A small image classifier, trained from scratch: activation relu.
Rows from block 9 of a small image classifier, named by matrix and row number. Rows with one number belong to one channel. Each number is 50 + 15 x the weight over its row's rms, rounded and kept within 0 to 99. All counts start at 0.
After each channel's rows are labels from the 100 images, of 14976, where the channel reaches its highest value: "place" is the part of the image that holds the peak; "responds to" is what is common among them. Only what is clearly more common there than usual is listed. The data: microscope photos of single blood and bone marrow cells.
# convs0: first 3x3 conv (model.blocks.9.convs.0.weight, 128x128x3x3, each kernel summed), inputs 0-127
# convs1: second 3x3 conv (model.blocks.9.convs.1.weight, 128x128x3x3, transposed, each kernel summed), outputs 0-127

convs0.85:49 47 28 19 55 56 61 58 54 46 63 33 42 12 36 32 54 53 50 41 35 36 51 31 62 85 60 40 34 58 68 49 36 54 42 63 52 50 38 37 65 62 43 48 45 52 52 54 50 49 39 59 19 54 32 38 78 51 59 55 71 62 26 62 42 61 58 47 42 33 56 53 60 38 57 40 72 88 26 34 56 35 51 45 48 40 70 23 52 28 38 44 36 38 37 49 41 30 19 31 37 35 58 32 70 24 38 37 74 31 47 42 48 38 45 40 76 71 54 80 33 21 42 43 17 46 43 72
convs1.85:30 50 23 51 14 73 53 80 35 78 90 59 51 30 47 31 55 54 53 57 64 50 48 37 41 45 64 42 64 56 32 36 47 46 40 13 68 42 74 59 47 17 46 52 63 39 34 47 70 46 39 52 59 63 47 23 62 32 54 53 56 66 51 62 43 56 56 55 40 43 46 64 73 29 53 35 43 31 59 50 25 47 45 65 38 46 60 47 55 47 43 25 52 64 62 22 61 30 45 28 43 63 42 57 67 39 56 55 26 67 13 67 42 42 86 32 29 50 40 46 59 63 42 38 50 72 77 51
place: bottom centre
responds to: smear: peripheral blood; cell type: myeloblast

convs0.87:53 55 47 54 44 38 29 22 35 84 40 45 81 52 56 56 59 48 43 45 53 59 48 43 40 42 72 30 46 37 61 51 52 71 36 54 37 36 51 44 31 74 52 54 35 44 49 47 57 66 75 41 58 55 52 36 62 64 53 66 59 99 61 53 55 45 61 54 50 58 56 36 35 47 64 68 56 45 77 60 62 39 42 61 38 51 30 51 40 27 35 33 26 71 60 16 48 58 49 79 58 33 39 38 34 43 62 46 45 55 53 45 38 89 68 72 34 38 79 54 58 33 33 36 45 58 42 51
convs1.87:42 41 57 55 43 34 55 31 47 47 57 65 62 44 32 52 39 49 37 69 56 53 50 29 49 87 79 66 41 68 66 45 79 59 39 53 46 64 54 18 94 56 51 42 45 75 60 55 51 61 47 62 72 39 42 43 40 27 35 23 74 61 64 53 54 25 76 52 33 37 62 16 54 49 64 40 68 66 46 70 73 48 81 64 39 29 41 60 46 36 59 42 39 73 50 46 32 62 58 55 46 35 26 43 27 43 23 21 39 59 71 33 64 35 69 45 49 56 54 55 65 60 52 34 40 54 41 63
place: centre; middle right
responds to: smear: peripheral blood; cell type: segmented neutrophil

convs0.32:62 65 49 44 44 69 51 37 64 45 58 30 88 76 53 25 63 53 58 16 41 40 42 55 51 48 28 39 49 64 51 34 57 60 53 74 63 43 82 47 43 40 52 40 50 73 46 29 81 41 24 54 78 33 52 70 41 61 73 50 55 54 41 33 60 49 37 43 60 60 41 59 61 73 32 17 44 51 44 62 20 66 51 49 33 32 25 45 59 54 47 58 50 34 62 33 61 42 73 26 17 61 52 59 63 64 68 56 60 27 43 39 66 46 39 31 71 66 26 59 67 66 73 59 66 39 51 41
convs1.32:57 35 34 67 66 42 32 58 46 22 48 27 64 61 43 55 62 36 39 40 47 51 51 45 22 48 61 30 40 50 43 48 66 53 44 42 44 61 49 43 19 40 50 62 58 52 74 51 88 15 62 25 56 42 42 42 58 82 44 64 45 40 64 71 59 53 30 52 50 40 61 54 50 47 77 54 87 56 48 53 57 79 34 34 54 68 26 16 60 51 46 55 37 50 44 61 49 50 47 72 44 47 37 24 41 36 41 48 74 65 48 24 57 48 37 31 37 37 40 22 60 63 36 59 50 23 69 93
place: top centre
responds to: smear: peripheral blood; cell type: segmented neutrophil

convs0.28:29 54 47 50 51 47 53 39 54 64 31 46 30 45 42 39 32 41 51 79 48 36 66 67 72 50 47 50 58 52 66 64 71 48 51 24 36 29 62 83 73 75 65 61 49 21 44 22 37 59 72 52 47 39 35 26 60 55 69 51 63 70 47 44 29 72 44 82 42 49 85 31 29 38 54 45 43 34 65 54 68 31 82 56 61 55 57 58 69 30 50 70 44 75 18 49 47 47 43 59 43 49 48 73 47 37 60 50 53 61 62 53 47 66 71 69 33 55 52 73 40 39 29 48 42 39 57 16
convs1.28:42 45 57 37 42 39 61 40 50 57 47 30 59 54 64 43 23 27 55 55 59 43 52 45 27 53 68 64 78 66 47 52 41 50 42 31 35 36 69 31 72 21 67 34 62 64 46 37 27 66 48 58 38 35 47 74 77 47 40 69 40 86 44 63 26 38 73 48 65 62 60 71 33 44 33 49 55 23 70 69 46 48 69 27 59 54 39 54 82 45 58 41 29 37 45 33 43 44 29 57 50 49 98 42 41 42 51 61 62 16 56 42 54 47 63 63 57 82 66 34 45 53 70 66 53 39 53 41
place: bottom centre; centre
responds to: smear: peripheral blood; cell type: segmented neutrophil; cell type: myeloblast

convs0.127:49 46 42 75 41 38 52 39 31 57 46 65 73 18 48 52 71 33 33 26 26 54 56 64 44 42 50 40 43 31 40 47 32 56 68 47 27 16 52 50 52 62 61 33 49 44 28 61 49 35 61 36 44 45 39 42 72 32 28 41 60 74 57 40 59 40 42 45 47 56 73 26 29 29 41 62 46 49 40 54 68 24 30 29 84 38 26 62 48 46 36 59 64 65 52 27 32 36 33 59 79 23 46 49 35 14 42 35 39 47 26 48 54 43 24 44 28 52 46 50 46 33 47 42 65 60 23 71
convs1.127:88 34 53 26 68 41 38 27 65 38 45 27 55 57 58 39 46 46 39 64 51 57 49 35 67 47 86 70 36 52 31 56 91 72 52 27 41 52 71 28 76 46 62 50 55 44 61 42 56 41 23 38 35 33 33 60 29 32 59 46 57 67 59 55 82 35 54 54 43 23 46 26 31 69 58 35 54 94 55 72 41 55 50 59 28 48 37 64 51 47 54 37 41 72 52 53 59 64 50 31 60 65 42 51 32 53 27 31 36 52 56 73 32 49 57 57 55 49 45 48 64 42 58 27 46 39 36 32
place: middle right
responds to: smear: peripheral blood; cell type: segmented neutrophil

convs0.121:31 61 40 72 69 23 42 63 59 58 63 61 57 30 81 63 49 49 52 45 43 49 37 66 50 68 79 38 43 29 38 46 57 49 51 70 36 63 51 69 44 34 47 50 59 53 54 70 74 53 41 57 68 55 69 69 50 59 38 31 67 41 81 41 64 66 48 48 66 80 32 44 54 44 51 44 41 61 50 42 36 36 41 61 46 77 82 64 48 67 58 62 45 24 65 75 40 76 46 48 55 47 75 37 48 71 54 34 34 67 33 36 34 64 45 53 86 74 37 46 67 52 77 58 97 57 45 51
convs1.121:58 44 50 50 50 65 48 57 66 36 39 47 64 70 64 48 35 25 35 39 54 29 66 71 52 79 71 42 65 49 41 74 35 58 31 24 30 39 58 35 27 64 31 28 31 39 65 76 59 72 37 69 40 49 48 71 57 40 51 29 43 48 53 43 63 60 54 53 64 66 31 65 62 52 85 79 65 64 58 48 27 48 46 42 59 77 36 42 63 55 53 56 70 48 38 53 59 53 55 65 52 42 37 50 31 39 44 37 46 59 60 62 19 24 72 46 55 47 44 51 37 72 20 28 65 03 65 56
place: top centre
responds to: smear: peripheral blood; cell type: lymphocyte

convs0.27:54 64 25 47 38 34 94 46 61 69 58 19 40 34 36 50 43 51 35 51 61 65 60 41 26 48 39 24 50 45 31 59 60 49 55 49 55 48 66 36 31 54 26 39 51 35 55 24 52 48 55 48 33 61 55 54 80 50 66 60 41 27 31 63 38 62 51 29 63 39 07 65 21 23 53 59 42 63 47 59 62 52 38 64 54 47 89 33 58 81 47 36 52 42 45 85 60 57 43 56 25 46 71 43 66 41 76 69 47 56 52 53 59 60 47 33 46 41 52 76 67 50 33 67 30 53 51 51
convs1.27:52 28 36 31 21 43 59 54 37 47 56 58 78 60 36 51 52 51 72 61 27 46 48 51 33 48 25 29 80 27 64 41 31 65 58 29 55 58 38 38 55 46 63 43 84 28 38 58 38 29 33 58 67 52 41 20 56 56 33 50 35 39 24 62 49 47 57 66 41 81 48 31 88 16 67 53 70 53 39 27 34 56 52 53 42 67 61 53 56 31 49 37 59 62 23 22 53 41 60 60 39 58 51 47 59 65 49 47 50 70 44 53 54 34 73 69 49 58 23 37 40 56 53 39 86 56 62 56
place: top centre
responds to: smear: peripheral blood

convs0.111:67 54 78 50 36 45 52 55 40 89 69 22 87 53 38 62 35 62 58 67 46 38 46 57 32 55 43 42 46 36 49 66 55 60 58 75 53 69 31 43 49 47 61 70 74 56 65 57 85 52 64 46 58 60 56 72 53 48 64 55 53 88 45 66 56 44 59 66 48 60 69 55 51 72 57 52 57 46 47 59 70 29 62 58 48 40 34 68 45 12 62 33 36 71 83 43 41 25 47 77 40 44 38 69 52 64 36 69 69 51 39 39 52 65 69 61 72 40 56 69 60 52 80 75 39 37 48 45
convs1.111:63 45 40 36 19 54 44 16 58 61 46 50 37 61 51 34 41 48 57 48 37 56 48 31 50 62 53 30 18 68 54 30 46 47 34 68 48 31 44 58 81 39 50 27 11 84 46 60 54 45 51 76 72 30 39 27 42 35 51 51 36 82 37 45 49 33 44 50 37 45 41 38 46 25 76 49 60 33 36 32 54 41 59 51 24 16 27 48 49 40 85 34 51 76 59 55 58 43 62 34 14 53 47 39 56 31 50 64 52 39 37 43 51 39 60 55 42 53 32 52 54 35 50 54 22 69 58 52
place: centre
responds to: smear: peripheral blood; cell type: segmented neutrophil

convs0.15:44 37 39 52 34 51 36 34 50 46 55 51 32 54 42 59 54 59 38 29 31 70 46 80 45 62 62 34 63 48 49 46 60 47 55 50 32 61 53 55 31 60 42 47 45 37 31 47 29 45 80 35 63 26 45 43 39 32 40 20 42 40 14 37 56 57 31 29 35 53 47 53 52 35 43 48 38 32 47 87 62 08 11 33 39 63 44 60 31 16 59 49 18 44 44 37 24 41 51 38 65 39 51 52 22 34 63 41 19 52 51 51 41 34 62 58 42 55 42 59 12 38 51 43 60 30 36 43
convs1.15:56 82 47 61 77 32 27 35 21 49 46 34 47 43 48 62 75 57 50 61 66 45 56 41 52 40 40 84 43 54 55 74 52 67 51 42 38 47 61 38 75 51 52 36 47 40 47 61 62 30 55 64 44 45 57 57 27 48 40 82 58 75 66 38 74 65 37 50 52 27 69 35 45 25 63 45 21 37 61 54 51 54 55 33 42 60 21 51 55 50 67 54 59 39 54 52 51 43 51 65 65 83 93 51 19 40 46 34 50 32 57 68 24 51 57 57 65 36 62 65 80 39 62 19 45 29 51 34
place: middle right
responds to: smear: peripheral blood; cell type: segmented neutrophil

convs0.120:47 41 54 62 59 49 40 38 65 73 27 96 44 30 37 62 50 40 64 34 56 27 41 52 38 33 46 70 79 27 47 82 49 44 42 58 28 38 41 62 18 52 84 51 53 50 33 79 59 69 49 47 38 43 54 41 52 47 51 52 43 39 49 68 52 36 28 48 46 44 56 42 37 51 29 72 23 33 54 53 36 35 39 85 43 52 64 41 50 52 48 56 62 50 53 19 38 27 33 40 63 66 23 51 39 57 65 43 32 29 48 62 47 67 19 39 29 86 56 38 40 50 64 49 44 56 57 74
convs1.120:39 61 36 56 47 70 39 55 53 64 39 96 45 39 30 49 00 43 36 37 55 34 30 48 70 30 63 67 72 20 53 60 46 55 54 43 56 35 55 40 34 46 46 44 56 32 55 69 54 99 69 67 80 68 51 50 47 41 46 32 58 49 54 53 28 40 55 49 38 33 62 49 57 61 43 50 30 18 54 67 55 51 29 79 61 52 37 62 53 55 70 49 52 55 46 48 50 63 51 38 50 40 24 40 61 45 42 57 34 31 47 49 41 62 28 41 44 84 65 37 43 52 32 43 65 49 73 72
place: top centre
responds to: smear: peripheral blood; cell type: platelet

convs0.48:30 54 61 35 39 51 39 32 40 41 63 38 72 70 41 20 70 48 49 61 50 52 60 39 43 47 58 49 36 78 73 70 55 41 39 40 49 43 53 47 76 58 70 46 49 52 35 52 48 58 37 64 39 49 25 52 39 37 50 41 31 77 34 48 50 61 50 88 20 59 83 49 35 68 34 59 60 50 68 71 41 37 70 20 47 38 23 61 41 38 49 30 50 33 42 28 42 45 59 27 66 40 44 72 44 18 25 62 60 56 49 46 72 39 40 74 47 44 90 51 23 63 56 45 51 44 77 56
convs1.48:65 30 54 49 50 59 42 47 25 39 55 61 43 54 48 46 73 52 71 30 37 51 43 31 47 59 48 48 60 52 54 80 45 44 29 66 43 52 71 36 65 36 81 45 62 76 41 19 37 37 41 78 35 56 48 37 64 36 27 58 36 87 54 47 60 38 36 39 43 42 78 70 54 26 25 77 46 43 34 51 55 27 92 58 23 65 52 32 64 47 56 49 43 45 66 64 35 32 54 35 47 48 55 39 51 36 60 43 71 52 58 48 48 48 24 59 79 79 87 48 37 62 44 48 55 60 62 55
place: bottom centre; centre
responds to: smear: peripheral blood; cell type: segmented neutrophil

convs0.96:46 50 85 70 49 55 46 41 46 61 60 57 34 54 58 59 47 61 76 66 53 30 43 57 56 80 69 34 45 54 60 56 63 64 54 54 49 56 60 72 62 72 68 56 42 40 35 26 20 49 61 21 57 45 63 10 52 57 61 65 77 89 57 53 48 60 69 66 61 51 71 57 55 71 44 59 69 43 75 63 73 48 72 16 60 26 42 60 39 47 60 42 38 79 46 29 50 46 59 77 55 51 69 62 51 61 48 45 68 66 55 49 63 52 38 72 18 52 90 62 42 51 45 54 53 55 47 53
convs1.96:47 33 69 39 21 33 37 11 31 74 76 25 40 62 58 47 58 24 60 51 36 47 38 39 36 59 56 30 40 63 50 39 52 47 41 73 43 39 48 38 54 53 65 43 33 80 42 36 62 43 44 82 43 47 41 63 50 65 46 61 72 74 47 46 50 55 51 51 39 35 42 66 44 20 43 55 61 35 47 44 41 54 77 28 21 37 21 57 78 78 40 41 49 44 56 38 60 35 56 32 55 51 65 48 45 46 65 40 56 21 44 50 50 45 41 59 86 76 36 41 63 48 84 53 28 48 58 26
place: bottom centre; centre
responds to: smear: peripheral blood; cell type: lymphocyte; cell type: myeloblast

convs0.22:55 27 54 40 41 54 46 39 50 65 36 94 43 60 48 38 10 61 24 30 57 26 54 57 53 17 47 87 91 30 60 75 56 68 27 58 36 36 28 37 41 63 50 59 64 42 54 88 62 80 53 51 46 43 41 35 52 33 51 40 48 21 60 51 44 61 44 44 44 50 50 38 53 60 42 48 34 52 49 53 35 31 52 70 28 40 60 33 59 47 34 43 51 44 56 48 29 31 53 42 47 84 50 53 42 51 65 39 50 33 50 71 48 58 36 45 31 81 47 51 37 43 49 45 46 40 73 75
convs1.22:37 58 59 47 57 68 44 53 28 78 44 82 43 27 34 44 11 42 44 44 51 43 41 56 54 32 43 72 63 31 38 56 53 39 46 47 62 34 55 47 34 43 54 71 48 41 57 71 48 99 65 50 49 65 40 51 44 53 49 58 46 45 63 43 28 50 41 57 43 39 47 54 56 51 41 53 24 16 45 51 40 50 46 99 56 63 45 66 49 38 67 43 37 44 31 41 55 63 62 40 52 46 45 61 48 49 44 48 20 37 53 69 33 90 20 53 49 85 55 42 43 45 41 52 64 40 70 83
place: bottom centre
responds to: smear: peripheral blood

convs0.10:67 70 47 21 32 57 66 53 42 47 35 29 38 45 29 28 67 51 42 26 74 60 67 36 64 73 42 47 45 53 73 43 51 11 34 38 59 48 52 35 50 69 37 29 65 21 77 51 81 78 43 41 49 54 48 66 48 37 64 64 34 39 16 53 59 44 33 73 38 45 60 23 72 35 49 18 36 59 67 50 43 35 29 54 35 29 39 35 53 62 42 64 59 36 59 50 45 26 29 56 43 45 44 60 63 37 64 69 48 38 47 40 43 60 47 59 68 46 72 55 41 65 42 46 21 55 61 29
convs1.10:42 46 17 43 34 46 65 73 24 41 57 44 71 56 49 36 49 39 60 69 56 47 42 60 46 48 40 39 47 61 28 63 22 59 65 38 68 58 47 42 21 42 49 21 51 29 38 50 65 40 45 50 49 57 54 38 31 64 21 33 35 36 39 56 15 73 78 33 44 48 30 59 62 13 33 42 57 26 67 47 29 54 30 20 51 58 14 48 55 42 37 55 28 60 42 23 63 43 54 19 45 39 40 50 61 28 70 39 52 73 51 41 46 27 53 36 68 51 32 34 36 53 54 64 63 47 53 50
place: centre
responds to: cell type: segmented neutrophil; smear: peripheral blood

convs0.73:69 64 51 35 68 58 22 42 55 34 56 42 72 35 34 70 82 66 67 52 34 33 42 68 62 40 41 58 43 47 74 57 39 59 56 52 60 50 60 61 43 42 58 58 43 82 47 61 87 42 28 67 50 49 71 74 50 22 62 47 55 14 58 50 56 45 54 76 68 25 10 66 60 68 31 37 54 58 32 48 35 67 69 48 41 56 43 44 46 49 55 37 53 33 40 56 58 63 36 52 35 72 33 28 58 76 54 53 64 22 54 57 60 60 60 42 36 22 33 49 64 39 54 69 52 42 83 59
convs1.73:47 78 30 18 40 33 57 54 15 40 43 44 73 53 42 59 50 45 63 25 35 62 36 49 44 35 26 30 44 80 69 52 27 54 17 37 40 27 30 47 40 54 47 58 64 41 59 22 69 79 19 44 62 60 41 39 49 50 60 54 45 54 38 30 54 48 36 49 50 27 65 55 55 39 76 42 53 64 62 67 56 71 64 44 34 58 48 51 66 35 56 35 75 33 37 29 58 68 51 42 58 56 43 59 72 64 53 46 45 27 34 45 54 43 59 51 55 71 49 32 72 47 32 63 23 15 73 59
place: middle left
responds to: smear: peripheral blood; cell type: segmented neutrophil

convs0.4:68 50 54 29 46 51 59 50 45 68 57 33 83 40 48 60 29 59 20 57 34 36 52 58 53 82 39 58 47 70 67 32 41 74 40 63 39 42 41 50 63 80 39 65 54 75 73 92 78 67 71 42 71 46 55 46 58 63 50 38 52 79 67 44 64 48 42 46 46 76 60 25 48 69 80 63 56 68 46 62 74 42 29 69 32 54 50 57 46 37 54 42 46 58 52 48 40 50 50 61 32 38 28 64 64 57 77 71 38 35 48 32 59 64 66 70 51 46 58 42 40 38 74 63 19 56 44 56
convs1.4:45 66 57 31 31 49 53 42 48 67 45 52 47 65 33 59 40 64 52 62 54 55 41 67 41 73 48 50 51 48 53 35 31 38 30 45 41 56 37 58 86 50 38 48 27 67 58 80 58 55 64 58 38 42 50 15 57 37 60 56 36 77 41 43 23 49 59 43 49 48 28 35 57 55 65 74 95 80 72 52 57 53 64 41 30 41 40 71 25 34 74 61 48 74 58 58 47 47 37 59 39 30 55 39 51 49 30 45 29 29 75 39 39 54 79 60 38 39 46 35 54 45 32 56 32 80 56 91
place: centre; middle right
responds to: smear: peripheral blood; cell type: segmented neutrophil

convs0.24:43 65 53 22 30 37 48 49 32 48 62 29 79 56 38 46 55 58 51 42 30 51 51 46 57 64 44 35 23 48 45 40 46 36 60 37 44 62 40 62 09 64 50 51 41 50 44 61 65 45 45 61 47 38 57 98 35 34 51 42 27 36 39 55 43 57 55 75 37 66 25 72 34 47 62 67 71 81 55 20 36 39 48 27 75 75 68 61 53 69 69 53 60 10 44 65 39 57 29 26 54 41 61 32 64 41 54 58 58 46 60 38 46 40 68 48 72 33 37 53 28 46 63 35 41 39 70 48
convs1.24:36 42 35 52 25 29 55 43 52 05 84 38 77 61 74 36 76 47 43 34 35 42 60 48 43 60 78 56 35 76 35 46 54 61 35 61 48 52 72 16 58 59 37 25 47 47 41 55 59 31 54 30 60 54 37 25 50 55 29 43 48 41 38 74 65 79 36 54 51 24 55 60 47 63 41 52 56 60 54 65 38 77 32 30 50 80 42 44 65 41 20 44 51 46 48 38 53 66 42 63 17 39 36 36 50 47 66 33 46 78 31 45 51 57 62 50 38 70 37 43 50 65 34 59 40 38 57 55
place: top centre
responds to: smear: peripheral blood; cell type: segmented neutrophil

convs0.54:31 43 35 38 48 35 50 32 43 36 28 43 27 68 16 56 44 60 67 47 43 34 52 70 65 62 42 63 71 28 23 40 82 41 40 62 34 76 44 47 43 46 42 40 41 37 40 47 56 52 38 40 48 25 63 73 29 45 40 31 77 49 41 19 41 38 50 33 59 61 46 53 57 24 54 51 65 63 47 35 55 51 31 41 45 66 72 38 39 60 50 29 53 67 54 62 55 45 33 32 77 53 36 50 13 37 40 54 57 56 45 30 18 32 51 26 80 35 44 33 28 64 27 29 29 46 51 54
convs1.54:35 44 53 29 48 51 59 50 36 32 46 36 55 62 54 32 64 57 43 74 51 28 60 50 36 58 52 50 65 57 52 64 55 67 46 47 57 39 57 21 64 74 45 54 44 56 66 43 55 58 46 44 46 60 62 61 52 61 24 26 73 58 68 47 64 53 50 58 41 20 35 53 58 49 69 51 38 37 39 40 53 37 70 65 22 58 00 50 55 36 22 29 39 43 75 20 55 70 35 27 70 67 88 24 15 51 56 33 47 40 51 60 33 64 65 80 69 74 31 56 60 53 47 48 44 25 52 48
place: middle right
responds to: smear: peripheral blood; cell type: segmented neutrophil

convs0.71:41 43 69 74 45 44 51 19 51 39 42 55 31 85 73 40 21 42 60 42 47 62 46 36 53 28 69 38 44 61 76 47 42 25 50 48 42 44 77 40 61 64 55 63 41 37 29 32 23 68 65 47 52 46 54 51 48 45 62 46 42 62 56 46 59 50 42 89 44 54 97 54 39 55 44 36 33 37 70 52 58 43 83 46 51 30 58 50 25 58 66 42 58 73 50 21 54 54 61 50 52 45 52 68 57 62 27 35 67 55 43 60 80 66 53 83 68 65 69 55 60 46 35 44 62 39 50 19
convs1.71:34 45 41 37 62 38 47 40 50 71 48 34 61 42 78 55 20 27 62 36 59 28 58 45 43 69 30 33 48 56 33 56 59 47 54 54 47 50 68 55 75 41 87 53 42 74 50 38 28 45 74 63 40 33 53 42 49 42 47 44 67 84 67 65 52 40 48 31 68 63 54 71 42 42 27 68 59 07 31 67 58 44 68 33 39 33 36 36 85 73 39 63 40 56 52 30 40 44 60 29 49 40 39 44 37 46 35 38 87 27 55 43 55 27 43 46 76 61 67 42 44 51 68 57 46 44 67 58
place: bottom centre; centre
responds to: smear: peripheral blood; cell type: lymphocyte; cell type: myeloblast

convs0.42:56 32 53 59 53 54 62 45 41 54 48 60 11 35 64 44 58 57 59 35 60 34 63 46 42 13 24 50 54 37 47 57 38 58 68 38 70 36 47 43 49 67 59 67 93 50 60 63 66 21 74 52 28 65 30 49 54 39 55 50 41 42 63 47 51 34 69 30 46 35 61 39 47 49 34 45 59 47 40 66 72 48 45 39 62 66 74 55 53 85 36 40 88 53 40 65 50 67 48 60 66 51 36 56 59 42 24 69 61 29 85 44 50 35 42 53 25 19 50 44 33 82 26 59 66 51 56 61
convs1.42:54 60 50 31 40 51 53 48 45 52 49 32 60 49 47 42 43 47 41 36 34 48 33 62 19 60 30 45 54 60 64 46 43 51 42 27 25 28 50 07 94 55 55 49 63 60 47 28 59 38 66 55 43 54 58 44 42 53 35 11 55 77 34 39 40 53 46 45 37 56 41 50 35 61 33 49 32 80 40 42 76 67 72 45 40 62 55 72 59 75 25 42 45 54 28 33 43 67 64 65 46 50 41 41 40 84 39 36 55 58 41 77 59 57 59 51 28 72 66 50 36 72 33 43 55 44 40 05
place: middle right
responds to: smear: peripheral blood; cell type: segmented neutrophil

convs0.0:42 46 57 23 06 53 51 48 43 48 24 66 56 59 22 36 35 42 59 53 47 55 43 47 67 22 49 85 81 80 37 56 61 53 36 53 46 38 46 52 53 26 72 62 56 58 41 72 52 56 37 52 46 69 28 38 41 59 47 47 28 28 20 48 36 45 43 46 26 45 40 63 52 55 46 70 79 59 54 92 45 61 50 69 55 64 80 50 19 57 46 48 41 23 51 69 61 43 51 36 47 63 41 47 51 33 64 42 70 31 46 46 29 71 58 54 42 45 24 24 34 60 58 46 47 37 50 69
convs1.0:54 48 47 61 68 60 34 35 37 66 59 85 64 57 24 63 83 24 67 59 46 61 34 40 53 54 36 47 26 34 40 36 55 48 57 28 65 30 66 34 52 56 61 40 36 42 29 63 29 56 42 62 47 50 59 50 48 37 33 41 31 12 49 48 95 51 46 44 29 38 64 69 44 34 32 61 42 43 33 38 40 53 39 83 39 54 23 38 72 32 52 49 45 16 28 25 53 56 51 35 44 82 46 42 68 67 54 49 53 55 41 49 48 57 33 74 71 53 43 62 57 47 48 50 51 54 72 78
place: middle left
responds to: smear: peripheral blood; cell type: segmented neutrophil

convs0.46:54 72 68 67 34 39 36 52 52 77 29 59 70 63 61 30 20 61 29 66 54 53 47 43 59 61 73 39 41 71 68 67 56 74 44 40 27 42 68 45 61 54 54 74 44 59 43 56 48 71 79 56 59 60 47 61 41 66 47 47 53 72 71 62 54 34 50 69 36 69 68 48 54 47 38 60 66 43 66 62 90 26 31 44 42 53 22 50 62 44 45 44 59 83 48 31 30 47 52 50 64 24 45 78 55 37 34 31 47 52 52 38 76 61 46 61 62 61 93 53 48 48 35 44 63 32 77 34
convs1.46:34 31 40 57 51 60 54 37 53 71 30 42 62 60 56 63 03 33 68 37 42 53 45 41 51 78 58 61 33 53 58 59 50 21 38 56 53 44 58 60 97 40 52 38 47 86 49 64 38 46 47 53 43 49 35 35 52 44 54 45 41 80 38 56 56 54 41 26 42 19 71 59 47 39 56 55 68 42 33 53 62 49 55 38 49 43 62 65 70 67 59 42 47 80 55 17 55 49 36 46 61 25 29 46 29 63 19 46 96 37 39 52 51 44 63 28 59 65 33 49 64 38 64 48 36 73 51 45
place: bottom centre; centre
responds to: smear: peripheral blood; cell type: lymphocyte; cell type: myeloblast

convs0.76:58 45 51 71 55 31 59 18 49 35 46 65 60 08 69 60 49 50 24 31 37 34 36 61 53 59 21 48 39 33 55 49 36 49 35 38 35 43 46 72 43 24 32 47 37 62 55 78 47 44 30 49 51 56 32 32 43 36 45 53 50 44 63 46 53 48 42 44 44 37 64 06 47 51 58 79 30 54 55 44 56 33 31 57 50 17 54 47 56 29 36 68 41 56 32 59 48 52 46 59 41 26 43 74 24 29 29 44 25 50 37 43 54 55 37 66 16 59 54 29 12 39 31 39 72 46 43 50
convs1.76:59 58 57 49 85 59 16 44 67 57 25 28 67 49 43 58 46 30 50 27 44 55 47 69 58 36 62 40 35 41 43 68 34 59 70 23 61 40 57 52 48 31 55 80 44 23 57 43 58 50 37 73 51 56 57 60 36 56 44 62 22 70 45 52 45 52 29 60 46 65 56 57 42 72 46 43 30 65 42 55 67 62 63 54 43 49 35 79 47 49 72 63 71 66 44 78 80 50 59 45 66 75 74 46 14 41 48 46 49 16 59 73 33 45 65 54 63 31 51 23 56 66 48 25 25 34 52 55
place: middle right
responds to: smear: peripheral blood; cell type: segmented neutrophil

convs0.34:56 72 41 79 66 42 43 55 57 51 45 36 64 54 60 67 60 50 66 54 53 44 44 50 54 81 63 66 66 49 36 57 68 57 45 74 56 70 74 65 56 68 52 35 22 68 57 36 82 57 62 49 60 50 60 84 47 81 57 48 57 80 80 59 60 68 47 51 55 64 55 74 62 55 55 53 46 71 51 77 71 43 49 42 44 94 86 52 47 54 52 57 73 59 53 67 40 65 64 54 40 64 53 40 55 71 79 30 48 50 48 56 73 65 68 61 79 66 72 72 64 36 49 54 61 58 55 51
convs1.34:39 41 47 39 53 63 27 86 37 47 38 48 57 82 80 83 59 38 53 31 48 46 33 66 58 37 37 33 34 48 36 54 47 43 68 34 51 45 62 59 44 41 44 64 33 52 51 74 53 41 45 75 42 67 51 58 23 24 41 40 40 72 30 57 63 55 29 47 59 34 42 64 44 56 70 89 59 64 46 52 45 49 66 59 45 69 35 64 59 54 39 42 59 47 42 35 61 42 24 65 63 69 44 47 12 59 43 36 56 36 43 59 55 52 88 41 38 42 26 51 55 51 24 08 67 64 28 57
place: top centre
responds to: smear: peripheral blood; cell type: lymphocyte